A small sound classifier, trained from scratch: arch conformer.
Rows from block 7 of a small sound classifier, named by matrix and row number. Rows with one number belong to one neuron. Each number is 128 + 32 x the weight over its row's rms, rounded and kept within 0 to 255. All counts start at 0. Numbers have three digits each.
After each neuron's rows are labels from the 100 clips, of 14976, where the neuron reaches its highest value: "responds to" is what is common among them. Only what is clearly more common there than usual is listed. The data: short read English sentences (LibriTTS-R). In brackets: how many of the 100.
# fc1: first MLP up (model.blocks.7.ff1.fc1.weight, 640x160), inputs 0-159
# fc2: first MLP down (model.blocks.7.ff1.fc2.weight, 160x640, transposed), outputs 0-159

fc1.256:127128109127090160147076164081167176122145147168119061131090074121094205106129115136045163096098154093161151091177156158120115103138103112219172116107139121148193153090125149115182142144171164123089101146089113138104112095104132144158112130176099108134065111136127105174104159149165155150176119102191165161164163124062090117177081174162142073155158134087176104131130105102143140183079130107155134073141116117101122099082114126131105111131072125150109110143135124090154151115069128
fc2.256:123068149127111134121123111204103102144150097095146166114145154088164087129116111110136167156177114123140135163089086101126142146143151095072120120124205133118137103136095127125065100063105152124185139152149164162095122130111133085062109170117129134112163162139166202087129179074119158116081101157065118119091143119141146187098117152098107167089130065163140116137126122181106117105142146185175103182113124133171157135145140125110213209164145136133162170064155119147134086139165076
responds to: voice: male (77)

fc1.473:150117145112077110116125141109088135077083090098110109138174100153158130141113134094135142139120075137085075073139112100172052108155081110144182154167096118111082070178132158083134071086126189167089119160182089104168148146124140061122166123143112086082112110160149077143128137176106121122142110103222137112113101117158090142113063115157115130158103222144116150123160120107145164109144129131112119170115163135112078082118071128149177137142108164136134174126141092174167086076150113
fc2.473:140170127099122171157103117113127136118106174103115147085090123191112160133146120140124134128087146163096145131164110124125105149115143152096147139118126118159140123110114112134035180092164066158064160078045108129203117097131103157090152165146161072107161103084145142103088159106159138150169149104143133147044125111100127125117218190107171085101158123129132141092096189132140158138131096116125154100187083114141157149143104181088109107045118074142132139143093168148097139112173185
responds to: voice: male (90)

fc1.296:180123136153133133105222104099102148087053146073183189099105154092078114083095124109142120139116124138098108099136201157105117167146128109134123100057176170143107129105117138138148131151153173150158160156181102098086170112078130102085154165102114157161154133095114164098143139129147176180143116081126074131126101097142110118134126068129197173130140145131138113131113161152163168100033081158085069171113124115147106187132138111103128087185103118165072100150155121122150125134143157
fc2.296:119116129102147136162125092128173135175152163175124036189117116150151102136100129111146135136183143085119122127133101115174153148136134098113125157231091089106164138200150117082152188112108118095099104100124146131092118185144131121179104137122136093139130161158143100187097171104130095106118116100120163173131137138121124100099160185096057086129143104125143145128158117102161131153173160078176120098132108158069115128099155117196156154161143126074187168105064128169119163137034095
responds to: voice: male (79)

fc1.589:107155165100147127201040070100118144136149148156174120136151169201160111090109132142114128121095128132099050087102119140130120157096122164146168142125168132113121130110196179096128077170117147108112086159117143147138120111091114118172117206144124149166130116137138140116094179112106111173126021131093100131091070164149169122113116101115149122071155086092194122147089166123115153139099096139138126152079100150120115119129188082168085183110128095146148135089131156146170135130099044
fc2.589:083119131171156134120199195130122169173118066072130146131100110070096143084182097071114111130113133137138155181094149115151130087150076094124130125134084177105135110137138173096097179091141065167104116136169164133117135175104118110158140078126148105121195132170088121138122144099124116141194167165130155132151174100085085173151150133093122204167139141117111105129135085137129127131188189145124113136102122082141142124067135204081180133176167123116139122132052124149097112124126184
responds to: voice: male (77)

fc1.327:137151165169132145176168136105130097131145154111127127113155120116086179101127129116135171168129168103150104146118124130128133142118172147208139120147174155129152135134123067126141090059223181128115134099139123086125130114092135168160105117163100140141035131053099114113148184074116130077163088174124166130173161135118126129118112116113132105089151087116081130111142082158046087145163164136134107163232085087123135153097153095114146180104058149167095100099125136189118136102105126
fc2.327:091146087131140080065130123153137091176093137148093182194107111114130062121126147106125078130155092150122180093156109151100150107152121075079122138109067128095127145092073211135132135179130123160130195180114118166126086149145135097122105164113130107082184143171089106151115122142152138163113091121121094160147120113146150116173134166155161150144062139127151116157147136127113138118049126097139164114080164200137101111110081162152191146172112155164189159130095106029162139132138117
responds to: voice: male (75)

fc1.535:145099196113093094124131150086173116125086098094133067167140187117179130101142059086107153143087118137199116079144151159142189097149145112059178162100157099101139151153104143135115146130121110123144133140102127097133093179141155089104104132138173143183152139125129151118087028112140135133162171119158119100159157100139159157118138124105133164096115123177070094096111038151118112082161138132123069110087113147066167119126096172122076105082143173179096124163165103083117143086115117
fc2.535:081140107129155186174151148148109122115117134128123160096169127127067142123184155132159083190116140074050150159090133077167064123105095171152103117167106117117108083109194130147124068133142120134098121076150154086137126100091141164068086124155094130085122117070153087105168208167102100108075164116130122162069098128172087130169116124102118118134125146114142159139153210096072128185130087109108152114160098126184074111126112134119177109160108114063135106094158114134095145129098123
responds to: voice: male (89)

fc1.481:101142106105128093079114164172082103202079137094170055127160117150147133134170166145140123122099123121063170135124155150078109100098093133113070178142181073143090175094126107135166109231185110104139128130178087123149140128154101198148091152136155102197119142089106093130120073150113159098092098173156110133132060138172123160147090137132082129144157096120147126181121132109133144080115131135126088117117131170148141126168094203134102118088151116094127169133100122173083169102087131
fc2.481:170112134108128161168186070092143162124152145141178207092034138139085158116154099155117121165143160169144116172142140149120165133169124101071100090156113186131134094112146085111104129152087147144109171102132142106081181151099141100168107114116107127110134102174175138134124154083130092164117130039160149098101119090121110125148126073135120098153110195089132097128071097112146079133141143081127188105121128044097083124174131118063098138155104123158152082118130154064145111127186103
responds to: voice: female (84)

fc1.525:145146136103140165093106119128140132069160149156102103094100174150082144104102068092091095064164114165069095150072143094139163157142110110159081116170141180131080096115188113090184156119153156126181081112135148161122103125090086130146133088135135152163085096182169135144145195153143163122171125100104076106197127086177164169116153132116150105123208124130154096106133171110128134104151089164120109116112093099103140066153066157173129112126125179126196097116129153190152147160102137
fc2.525:143120101114165108131086093185091111196112136071171128157168139076144069130132192177127176150148169114178159076146094160152073081146135145141185129123152113135130121153124169102103115130114098137115104123164073126122156106106159097159146145125125039134182113070092168122086066145151121171109106149145190130119114159128126162096131108142097112122054116092094211126079119145177111107118132078131112115119142089131190126118137089170156184085141070129092153131108123072147107097131164
responds to: voice: female (87)

fc1.551:122165117135137117155150090070131089189089143140156155163089127122131068143191167172115072135113113088078105116088123093147162161166093135105036142133121171154129176071171101152132120173121113132174127121110153187173143095110150108121194123141107149144114122160109092098112058111127098133098168129171170131111137157144077157078113114109131105116132085152117109114112149129139175160104098174120112087106165127120136082155139153159115080089174098136231172075121104175075105146100177
fc2.551:094076128089074141118092145183109138113189158140148140118102122116062213160096147147115152113133127163099104110142152195061113146137122115164226091146168111123156085162079104107134130175170125107135098128163141081093174121160094094162082171087109113148107115131140142171162082136143098121184140108127080083119107106129133132139129109150129147099177112095113111161119082121138148156132171061145220139120092086124135185118110089140118150136138122116100091162075104077163106169116061
responds to: voice: female (100)

fc1.305:154185101182125131182169129139112112157111126123135141132127118126136110104167094136101140161125082111080120119134096132158125112128114186050105077128164161095080152138145066147213084081151175095098102127156112119111145159117160134047088101097088101119097126148141106154071102081047178188158149117135124137196059165134159117159160153144159118100115119161121106133125195105109173169080158116114082090147132118122106071066077118113089094126122131160113178134150101129144111122082149
fc2.305:038077143089142137111075088100120138157078126131111151129099124125107121182094203098126101157188148117194113140109160150082101144133108079187160130099129088127159105109115170104056174186110092156106090129077137097077142085088138117162146171180128114170154112108148122115108172126119111080085173079127149114094149093117100129083127118112117121133159123100151112157166082100177117075181144119168109090149172065123104116168158122123152126123122147118162066150107083121136099060181131
responds to: voice: male (78)

fc1.519:102146153107111140162142149153163153157125154120143142138080175132188115121048126096166170159129126079129150173140114135173123079149151127150153119109125123152111124132113129129150172114128109061126117076117129150109075179153108133122090112057128093145111096136113111109099115115122166161174178102142147142081149193087160127036146136085134105157085122141110136074138086094086062156163105111174155128176188142161143039129140226135083151142081151128131094104133178141113179126109186
fc2.519:119105174152171155096133177137086107097107102171120122131206083084103137164161146130072042131126147175145159111177157128159066120078147105117107103119109065100081162142169093107123081055116147186122121168109135106109165110129177097069132100170132163077143116073156120171119120124074103114084087162127121101136107069211150131161132091147137141093187117184135106120125109182138157142156135164117109089105122130119104135127056082162138130091138141099109110122117119111134127084157079
responds to: voice: male (87)

fc1.88:107084148155103096129123176165106106145097125133139142086151167083126093154145171066155093121186079167097167121109090205130159126134104069058078139119125069120072102152077161127137181191157089093160136155158158107139106105142102151090151136079122137068170168135163134209134092111125122114102146109085160131057127111164127186117141164148107110168092112137122149080108179097159114183165125152113133149175116160118130086162157160093148131136163118079148061118122109153147137130095170
fc2.88:203142141098169163112134104093125108082140178141147077177131085176158197151097118200112101123069155092147102158170153079092045137141140174125122124139109186151182145135171124166103110088124189152132126087132074102123163129118131094136116067145147144171087136091127136068064147148137181124119148122214116137123107159117148096144118139124086129129101143127154121145128105157140126090106126136105131162101107121176091172134125084191086124112104081131178125170181151121072095169169146
responds to: voice: female (86)

fc1.108:156131102144150129176073132163131153119141101150136167144086129149165130117099145142125124096169103121119090132069177095153140160164181109080124136202151144086149132149080159138138114120120161178090142179070110085141160154112145158141158152072147086135146125074179132086110127095204045100061122106190107155190138109087091129136140060127136085124156152119147113123121135149171113128194138080103117112127089163101196086140093086080177087138128116167112113196109103154129106143096102
fc2.108:169125116135128101041144105143152127083091127133104122133150162130119092145130131153142123157157133131120125136159105138121125116110119151172094122059135071126193117139194095103122121181142053100159122033129100187145117086115146097143110128102102167059101130187060134146088135156123143101145142134103157106071094154126202067100107165110105158090140134150095142119136072124077149150145177209075169129149179116113091133129117145173118164143089127081077114067146128102172089119107128
responds to: voice: male (74)

fc1.6:077114111118141116097126112134132175094141135170141145138096152063213117094116146159121128130115141134095157130155110129138089123167070148131146076128099104147029184154119149177182173130171140070069129165181130108117120153106154160081079105073112122160149096141155177101105109047096109139123078061184088146169144134116152093163103112110162163114117128086065172109079146153145136119150114111133088134163195140131126094099142147123181139190078130129097154160105112099138176152123140
fc2.6:123093136167162164120111088090196160092136113097108125139148150143111120183143137099137110143154131098132077158110167156114121103135162112156133151099118147104178098097200087092092212102118118146121090090034144137102180096149134121170153144189108140123120189080126037139087137099142144109153180182097161107103112100110125124102163142137136120112198096172182114106164060095098143165142152085203165152160164157154127111131107139165072088130132123079165126131136140119088123091127108
responds to: voice: male (93)

fc1.124:165204190121125141113108130102135105070087142065100160142092136149132154074123118122098161100154127117135132108166145156139168151151110177110091091127151138154065170111080108144075110116133206158045068113124083114089125118080113080111072173141177152121170101089167096137104093119169122150123086143118080093126143063094144147127174145160161180172150158138150135128185137191171144103130119123108097074121091192107127146109087130150140101101116141099066153088153100109165116114161130
fc2.124:139088126140076164191118147129152177140140112127101087091123110128192079124089109127128120165137155057103083107112075123107075172144104073109188152182174158051168116156137127050153188118106080123172115116095179112207154096149124143099130122089115067114134120129144085163149176132111156142177165144131151139117085120169094099116093180100110110116137176107101178099114124086150145106123113135094127100145141044142106119154146094105178137172110124109119151172063138147115129141098161
responds to: voice: male (98)

fc1.289:114120100192117101203079120115088150110107148190098104153125154084087082127087106089047196141153092181132188174143124136111080134127113131130133111113150126118138078185086133104109109108140090167085064090109121125163154175120113107136108174117103143145145088126145170162206116111126111053113168148193131101079080115163203148116162128138102161215117125112164128124148166131095110063112105105110138103114082085154175150142131140154115124145087129119067104129129137125117137153120129
fc2.289:075130163126148156110152106139139104131121120109114140113126168181180147071147169147172099132131113035180122115128089104145196110097168085157093103168123134150167131132159129132139132151128085107127209132118162119103084059088178151113139043119145082107090181136111106092056122133110151177162093074090091117167158123141100158133085162110180135098070156114108160141116084156155157161110134160114067148136157074056136136122127086097152089110110138103131140103138166084090136143178117
responds to: voice: male (71)

fc1.311:132101098186138125167167065107138106093084124164163147126115133100163095151095113103104103202117049127045142082104188117162144143107157121123153078078151173128089103148071106158084086129145183128135203133150091206131087167115154102129149085093121145140126153155096167117130171116108111157122111162134125133076156121135113148134105101114093099123145119147167154182198096118070085140141161087133111171159098151176055139124118123194145110160112136140129097176081097104105135139095130
fc2.311:112125145090138076097119151138172089130169130165085148195102078123125163145150163170171109096172151115149175147169043155101157134154128147150086146131101103114169169092119143118140157119158054114099151117114130057164126102108123138148118132219141120130134110077087128161116105152136115107112159118132096124173096155085198143140134147153171176138124144121095120118139147150141162076115070078111141099122194118103170192092136102087137177091029128100165161089159116166169172118139124
responds to: voice: male (91)

fc1.608:138057127099124114112149096094125141172128061111137170131175077206122123145166105112122122137071113152180020186056107102090104116102090130188112112124143169180155153098113108122159117169146153140137128144069081144125144073121115139123129104133156197200133141086118157133134151142146149129145177111120145122169165155136099060164129078151118136153125079092154122106112148091104129114157095124142146129153072158077162159128137159139125133134078101115080123149126137149119117212059164
fc2.608:094170132210107148187141168183164071131122167146096129145084141072058152069139133103081121113188148143098168086168142142149148156167139175114133124123142097140111036143119122107141148054146115067121108117201154159133123127100081105163146146155081105061085149139120150132114129129121122143098107138104100144108118081145138201083110144138126174161144175160151176160168097125106128127082141122130082122079151091137096127131114126143129148129158146185106114074178116082156159082080103
responds to: voice: male (82)

fc1.230:080112164078136104179115139076078115184125129114152089097102086109113078153182128157101100172088125124087141140144090137141116145111131148103091126108126146107130067093157106109134139178150104154131118083147164117140080038154158121166106134113149141071184116141126100143171142085140156111073154113138109090132136138139176136079135117147088053117108090109088214090147086107133155147138112149054143090118131150099105090130134131090200077076159071137119118224117153147121124128128182
fc2.230:184135120142065143061200155142155151134154155118147115128102136149115198154081174096118180023127130139137107162132167097134121153151110163128160135077122150165122137141062125111170102137122162160087111122105100115098186180096108130123122117112114117146075141164129160113128113124136136189128088164148119118099061159119076134162085148105152175116141145126123031169103169144119136111067155108224097116118129110149090154123124131101035142157164156142147142130098153134122088156112091
responds to: voice: female (82)

fc1.454:147103131079168133109144179094109135180190101155081138122138126156129136087064099145090071105133116183101146143150148097129106143109137060203043102132142130078188157182114130104096072147047166110104140120124149075120222128160146131114127094134100134186118115126177130139095118157112102143172105184128175161171150105095108131133161119141124101123100137142168094138158087129112141098175114158147142089156165087149171121139076094164184168166110085096109132091115106143131132121106185
fc2.454:115133093133068132176140143157090131069096145106212127140126152108154147165153160108180175160191096110126130154115082167122151090148168118097207076124141089178115097103148138170135128128171043117128101150135132194115067066089101124159160171086161132089118126145088112130140185102180143104088173091136111126122122126129122118138077124135130142153144118126090125042151135138165104115093153092139107103076149121085118115149120115176112090089091131100067069155146120056109137135102099
responds to: voice: male (77)

fc1.458:129129168124119154154122185085134130102066114108123153129145126180138153061094153114164128136155100112114097088129085114198113105184084136188122122151134174144069134127051107113146073124147174146078142161159171135205143152164115085105125165110094145052130117165175077137133092119138100124164123082174134163113110100107154104112134131117114080122146173138129153135162179195150185132108148110183088123170127134127148114139076138186189153159118091097073160113097157186123094128145176
fc2.458:142113124101111165148097077176099126138153207113143169090117087103155072162122113125122150136102171129118133186152168150083091172140113100088165129119168147095174143137188123091094201146136102128099126125090086151145125069142149109103133110099186050114153106103109114146087162160100180128156122108173140152076107130128097134056169182159134177127192150166129165075121139055126154129123118132084137124112055115097122155125156129088129034088122139135124149166116163090103138108098091
responds to: voice: male (95)

fc1.292:129071150112122131204053135099084164136122088102106125116155188109155156144094099135179139093109131129142156108079132164123125174135174073123122073079059159143157107103132088097153143083142126112114179143150161087115197105121075140034153153133136131135167102137108098110094142183158149144149170102115115115133110112111207140128120091108128078147178167179156088088143081164167141158149142142129126051177157135147131134085117092139100127122187116149117129170112158107149200131169145
fc2.292:101147115139082134063166157217147124180165158168144171139116091135124167124150150096165176167112161131106159161174154126160074120106046168106166156147127119139129131119131091194088144125069111119129088131121149147150096112149168110151106097119154150159088132102154172131137133101114170124097164122082191127178132163165067083129124167156150132162097169110126154101137116147127153153108101172135103200092087124086124096175137152097133086206079147068122059109150113147116062140126106
responds to: voice: male (71)

fc1.10:112113162122163099144092169082135139156101107136201124140107129120094107157146170135140117130151109097126156101162119152057097148065089165210109069101178147086117119140050125145153093153149171111136127082122119087119134117123048120069106092147136114111138070123159141079093128085086180177088163090132141119184099117147082143105148126147197094157155120099125166183160204157124142147137085104143076124121095130140099138129136136106122094131131100174112151159168177101174117155200159
fc2.10:129158129132162173121150079169132124204114165147043137111153096108152141103169141137164147177130096126106120160070141085202133182177133164083086152105097124163153090134112070044158127148158141125153100123132096083116158128080153109116037084131158131191136137108098098131142114067142137151119131105139144105127113095100184094081140112113145138129128164148151072192127042087142145117116117170209119094078151122139122080123147164121130163190131120099138128127098125148097119150128106
responds to: voice: male (90)

fc1.17:107173090173195125083153046139162094082103139129154130172124106145143126137166139132180128136114155147163085168169100196174155115112131128193187074114147169160090134117079113104156098100115155112106127117106070166147129136102154108115084095052151141153134158118146136117082096164091156156083043153124163171104170173092064082120133141117111091117148071113145083146145053096144120109108110139109123144104127144151129165127138108159103129109073138115098108119145081177076159166092163
fc2.17:121065125146106140152165227091108112161147110191087082167154133034133104136105128120093131153196101134109135068141155106063130135144117131093087129092179127090120184163135148159102136102104146093136135104176214100134124144107116141143132155169067131131137096078144125181146150148131101092168182133149088111125143078106163099116065126155153157161126107108140120101141149147086072081115120078156115093146145131130174116103155104099114167125165133105176123102147129089201173113100073
responds to: voice: male (86)

fc1.449:108143132093107128088086134148137089124172186130114131125120096113093157141158095168145110086104097111066145115183120099169124101106100125169107143167123140158169139179075157155085150121113146125119129124118164131158142097129126136234135126088111146132152134093123161190128123148144164135108118080093118141112169138120133128153142054128162072191163117112109105102151079104212101114132132098097153164160116082175150085144086170157200087131111134158140138192043194155069082166127103
fc2.449:138124134150161166118188104124108174150117136157149106125173124184158111185083163154160206106106138164168109104101118185069136141148126187083101086089154172118074133088119063097115082137154119122129123137152145194131106136131096119042098084105177123094141116163130109110132123130140088115146076164132126086152114143081146141105116186141129191109181144138123136172052146166072165095130121143154099119112146181114125173105124089097043146108157103120087125075167111106144151071137131
responds to: voice: male (80)

fc1.251:114096155193151112171124087189095077105146100109130197106113127104169157131138108122141166108150122124067161145167175125137139058106150164097155112181157125145111175121112117136115105168077148112173162177095136146165144105115094146205122195161137110217090118099133130123113113158165145145142152115142150115085057099181139102149199050135151114092148115130136140116109121172194111147141151100145123121109122070190104129159143071110126143140129120172083113149082155163133082113114068
fc2.251:146163137105133185086133142097155156167074144139149101170130140134055068117122113089144082180130149107156135137042179150120162128120091099143098125144139123085155097158130124125115121141168100065115109101221142140164142172078149045115105045066128141074151134173122174138114124099068096098152103131122093122132154122090176133127078176117170153141177142132113137098122130102080089140146130147076186141135111151050148150135127158156120114145103134079133116111141107087128194140122171
responds to: voice: male (88)

fc1.372:084058113111083088153157136177181135156075154062100076162140097154123155145133175157147158105155165135112151158140124128156130114137154191182166118093079140136092158142217079089087146041109089162130170157131136153098125147146154150095104157122099179165118122058091119127162100116094100136115162129144123133154133140113162111117083086120177098185124129130089152138116060121117143124115104134122134104136118135175160179125152152202091117081128110098110101127141073183107157093085068
fc2.372:124158194116139170112155118119139139190158116181084225066146131096133131150110126146122069094061099115106097033155135128111097079109113134142108151135187108196094114128106161207099152150138121072107130147123186146157122146176112125132168110146155172106149134111129117134129156139145116100123087131081162134155084134156135076138150164120160142125089112096150096111109158118116091050145123148135111161138146198092078107129057105106171137181145160134103099084136186100153134152115177
responds to: voice: male (98)