Rows from block 2 of a small sound classifier, named by matrix and row number. Rows with one number belong to one neuron. Each number is 128 + 32 x the weight over its row's rms, rounded and kept within 0 to 255. All counts start at 0. Numbers have three digits each.
After each neuron's rows are labels from the 100 clips, of 14976, where the neuron reaches its highest value: "loudest" is the band of the loudest frequency at the time of the peak. Only what is clearly more common there than usual is listed. The data: short read English sentences (LibriTTS-R). In brackets: how many of the 100.
# fc1: first MLP up (model.blocks.2.ff1.fc1.weight, 640x160), inputs 0-159
# fc2: first MLP down (model.blocks.2.ff1.fc2.weight, 160x640, transposed), outputs 0-159

fc1.422:146125136188116115178123116104110115099122099125153097095093171127154150149168076155115170160087151131137152192043113142101074140134155148095131120145143154149156154203144124114139133136111113100124088091084090146124099102098170138145104165159161139099126143130110153119122099167123153166181072096065074143162102110060065107129124069089101119121070148163182118104129143124089188161182134127051125130142172115154128120053148175099102164151076194125152147109090113144155171178147120
fc2.422:142147158108134117074117145140082130122166169128102128121127071110146140109085136088133110121144043125136090009150144127179147153096133110143162096066098156109107119093122113135092119119102155121105114144139139120153149175123103168142212074126083112142137111138114170165128121141133156119085162171165164164075143112214162113150144185136169169118134088108161120143125065178147108105096157136184108082085095108181164137180114072165101092119158095145093141127185122101102081130174100
loudest: 4000 to 8000 Hz (86)

fc1.395:097160115147120131110089147138146150161185088059141139145120132114134101111176122104148219120165065147084153117123100107108083104114131093142146110187179120110131130086121157110059140171194128123094085081113127205167114142102152098102084141147151087115150147099156165082131099153172121078166113132175108122174102146156203184198116096144134186157150118138105078112174107114139125142135200109142095140134093133183099114105125181121116069105121125142143151114086142158197145089112122
fc2.395:114159058102110158095097204140090111143156171177128148130106165200116101126094130181139114097093090128112197129115164139125147121143106108137194113129115130229144134114105103075166096107181111129135126130157121133200142108128082163135164106141114138075104091106159152140125133115135163101152175124153167115116110179086115116154115096143081090124176113102081146140153122182136117111163159102147150150132139125131134121124098109110080159072137168081151065202174068091141082050092121
loudest: 500 to 1000 Hz (35)

fc1.278:110180051121108108114159124140105133178131124163153093195083131124148155115130112126129155141149196083109160151118159117143149162116102111149088125205121146106092084186091121105150164133138179183112100108092113130070149123087150122128207148178108172119095079093117135183079118149141100131167160136197158128181158145143089108132100148085166157128096188094100110164118084076115193166113104114142108159152125067136163174124122133090133111155103107160142133138197088109116091149059132
fc2.278:189080171156173124143093086135136131063085115098114169109148130122121111148160121131149104084191067166173106103165114113129096094085184130137178150040143100207158164073148157139104104131112091107179134119133113183167104141149145112110106098084159102138163136143182116082137108083133119142142114139092152113053135132097152141117175089137094123122154111166114082091134148146123060083123186130133116076167122197103118091116133131112107130137198157100114176116072119102159152113181119
loudest: 250 to 500 Hz (65)

fc1.524:096142159134117145157197079132187128129109122149151092041121212086126127191109091120161152125134123157145115103108141154230164085128104080120170128126136107160125146132069120131122111144152169155130102110160145121142116148161158116175130137124125117122126138143152149105060139138162161108098098142198166149155131115160149042149096145133155114167165174116101156165133222161124177111136155072160073130110094132196139113135100152086139132138099157096123113142061145118115061128097177
fc2.524:167147135176148136123129187165124131094146153166095141164108119163159164109137126148160137136131146072148109141095114159060117170167097176085071117134162156116140145091184140098176114157104085089163189193110166185130156110152104091053191141099156170108095134057109128112125118084066080122134128165085117148115115117096155103110119147093048127137110115113158085053147101138151138170096127145153148123078114121088150114093151116118111165119135143149103119123210093147178161110184088
loudest: 2000 to 4000 Hz (25); 4000 to 8000 Hz (25)

fc1.171:067140154104148168155163196141014140091136110153131085115109185084140155178104103202145160152128132137110113080136139162127083086120104113075133114082137146110142091164156104114129125130133125096079152156081168162098104119169089141146118113106117115150073154100150144142107117115146103130075102129067154128125141062148134167140138153138139158147055077163168103085111079150108083095084090113136170165124199141093089176139121056151134162128121098156093164111090114104121112188145121
fc2.171:151116116148053118136084065115234106168154159133162127065120113130071141170092139071139137117194132129116176156129061062127125173123134136152097198145104138122105133116118148076088151129086108116159099162130123112152165195125139094126169040141124113109107116169131105104097142108095076143088160129166099131183140083136143146108104122102122115087115113103113139133086096100114188174179136107128141080050149119121119136162158138146185136148160132126120082158182146138127157158081145
loudest: 4000 to 8000 Hz (25)

fc1.521:156191100171193105137129203117130173126143124140089140112117128134136115173113126094085115145129108084141094129159121100156138144061093149112185115186126121140152120117213169124105140077152076160132088144087117102115142111136139114146113114169154138090197138162194144083179101130109081160188075140153139142101116089115178118114144112081175100134179078125091138150096130114108132142120133172130058169134153121159066142181153098181124145153076112131201148081113132082139165103102178
fc2.521:082092156094066227129182113109093128122150174126195086130167141138107088189129167111133160101092124150117117145107134180089118109145159121136107126057112184160103133147103087148134174151128145150152138137128124123168135144102107128087121100055085100122080193160062137160094132142141161116125204057061106123167160145144125117146144114101084135162111180161134135122154138106127089139149133122073129074114137155077126204148083161156119077099158149124107154170171167166103106132129123
loudest: 500 to 1000 Hz (54)

fc1.371:198189113134139132181137127128091129117086114150203128103152169122104161116146144106115155110116066143116097102151130107131217117099119124138195164183083079115090181066086189120112117131102161119170128162070102123135138119126153177137172131141097146195180153106136116133084133182107127169137141159132115146112113024110104118209107123118211180129132140114088119099122077112096095144122094140148082148135096095124118121108079162114122131080148107135147066158132140118128080125136140
fc2.371:086167125149118117134132160142166137138114167112078057129069113106109118149111128147134166115094182110133184119086126102156126156125180105142069123073162180208158110151192092104146142143194084112152137051203132168137178160139110143141103115079151170139139165144098225057122092100105158075149098137104133133151135169148132138084085116121075070130112144143135110117140186138163156128110123123107133088103077120118134138123176118127113059171100148096070144126115139098150134105150142
loudest: 2000 to 4000 Hz (34)

fc1.313:176075153149111123185096093103123147096103106144121165115153144070033182102092111130142161109096149102101086061092092096162144090151126119133184150129186114147112147172161131166107134111190216099145119097100071163146140112117170154140145148090127099110122133128147109126089152176120117137077099090156131105136158083200142162111170161107157111184194147152061144094145174137144100117128096124103109126125112153160131104103136105134160096086094085132148083086119110170169128111081191
fc2.313:083151139106120111113182175148102106168165169138142079141099153175178110162139166111132110140142145132138142166165152120142114126135134115131101084162076120123119164048099072080150155155064049150141127143134170091175165151104073124097137082153136121145115105084140157103109110076120158125185136179089128152145118180106096087121086092157149171132132067103213128103160090188172204151104150117152158134151113082125107164174183146120145166185145127143117179103115091136140132110130082
loudest: 2000 to 4000 Hz (32)

fc1.228:097177116117083172134107154140133134131165132133151155138117195111095078212113108111086168124118207142173108133084118120139165138110148150134123214129148120121188112144162133138104128117111134118125077098153134135149150112094145093101122102144102112125086092101144148133083149161173103119147105117087131166077135175188155091102099064039136096087131121132164103140127176135125138167135116084110101100119118097205077109142108193118118177099048085107086174124127085077064142157107157
fc2.228:136083161158147108155133167111130098142138109152133109141088125136106144083135125097116098150160099118108102159147108099148082148131111070108143085090118171115139128085162114067188100129163119137132131159091141139104206170167177143147142117131138130085095181122129101114180089099133160175137140138154124048193160065128107158068166208141103142144111100127099113075193053136092108142102151167160125091092149159069181145152133069138103058138176144166134133168108098143163111077124085
loudest: 2000 to 4000 Hz (46); 4000 to 8000 Hz (44)

fc1.103:120131133208107154109118173134121100182086152164133174114121219137119120144161146121153133149097085102083130114124066129133130090129112119103195071125157167115100117164113074071123108123157148132194170144104129101128119175109192139120118092109118141114148138145159099100153163158160210114144102051131093158159105204168104167213131146109102113102143113142116064101190109143135151078089145080139113104144104135083138097127155173103113105061122116103139073137149104099159144124101163
fc2.103:096175084124123109088065131099133138138161141091183085180076053210144145110147099169087168087118065117124158140147146080127139106126106138161104123117135095144095129088179090128163092151127154133068127099148091139171177150123066129125105152139166170127169102093173120125095093092150141095124088182131171137137101120078103099093043069097145164199103161062115142123109130155125126158179148179150118135126129108164155126118052158110122120152134166154145119112087144096154152110143103
loudest: 250 to 500 Hz (51); 500 to 1000 Hz (25)

fc1.404:117149067141097135117111073124129121139132193089122133197123078186208185120119151119143096133156148117073105179140151131181103110131082155122139121152093099177105132157142037124095070091123070174121107126141171114074144130118115115107124148142164187132122096094097109114120179094165057159145135134170061127126140123054101119143129137114120134102106137117117059104076110092155106135121095083103104096210147176080149060141158141160134077089124110139148136122143144144134167132133116
fc2.404:140103143131184140151160127095104099129135106177098106107131169122121034112119057117146128130104105099157168038111131153127096157099188141152130143113135100100079079116130161131131171147126160089124185116128075178190126080114138178130166147111133090124152191199175140165123080173112151069110104118078211138103159170121107178160142123169106121129168127084123176113135169144048109133096156153156109122086083128106123171116121134114098162168158118127118109187093107112112121146146162
loudest: 250 to 500 Hz (65)

fc1.150:098137109162103148121099052139109145091092133162143085152122095119146187130132084108187140104114103150099155120138123183120122168137133132091219110172120135133096116115125186122092108117142159104122087143147156100158135084187187083214094122084148141143117064138112143123097158141149089145138082125112175172065160129140212094125173128131134090159093186122149135172109121098162131153136085095128098148189173133174098077111203126123091104122162118147105166184071097116118121111134140
fc2.150:182143105107114100148187197128149155156126132118088148117107171123144147142082135140126082103109144085161072114106118129177096103117122139115038145131105112137107127145168094095096183138081100111157144128155087111113122175091082190060202152149103141116135128122145103130175078163130197096124156129100132097143159100131117174155110150195116138130181138113098129100146153161131130041155163161115127093113138122070192182127055132138084188158079131136094096098164121134158134083154098
loudest: 2000 to 4000 Hz (25)

fc1.607:070132139134110144049099161153073099119143163128152154134119126105133113165108125111205166150109180117104151153125115120166137108141169126104112189138142168176148123150130108095168155103136152081128134134074104115140172082179180122122150174073134127161059147143198083133108146148145191180144125071075154116104102177108075150131105078140165116144117091129152155132097112108166164128096084118067128097117043116120091163108171178119155109112194103110108108067143110083163150156173136
fc2.607:192146166144104118212144097086121143141125097146108151147123114212131136055161164160066077101159072121111097148171135135086151134123109124140135112135168124086083138144157137138128138140110085178104112101138139117135172154110086181092071090132122152104223096124059166128152113088104123060091087149135109179097153041135125112140131087108152124128171118166140102122164091109058126125114167109193103162128195126124172112123146122100130159111174141099117168142110153123103140103144170
loudest: 4000 to 8000 Hz (33); 2000 to 4000 Hz (27)

fc1.420:102228045167147111115145170101045149145150131118119110077081155128152129224138141091128100213123131121111121121196111118093083123137105114143140139078079131137123077126119140108165135099115098121087117123157158124130133069142107055142155105106138137180074142115137078123132161139115087177094091189147166172131096177214132129083149120127181129120140106114122169121133131114068147176134165128088131133124134111100126154147085104137077174125143122113139155162131150067125155146098141
fc2.420:150101202105162152146082097077190116116126072194180133132150144144061130117142168157143156081105138112124066154048130160112121146148168151117077125114141140192159202134128117105107086142118148115149117166096091168078135133184188163098138065177133143137130173144117121174090098138113144121144185094149139128164191011112135099182113128135095129151108142137071129164099136079107118120139117126146151122110109121077139162128142110136209107110099140147122133124127107116160136125149162
loudest: 250 to 500 Hz (54)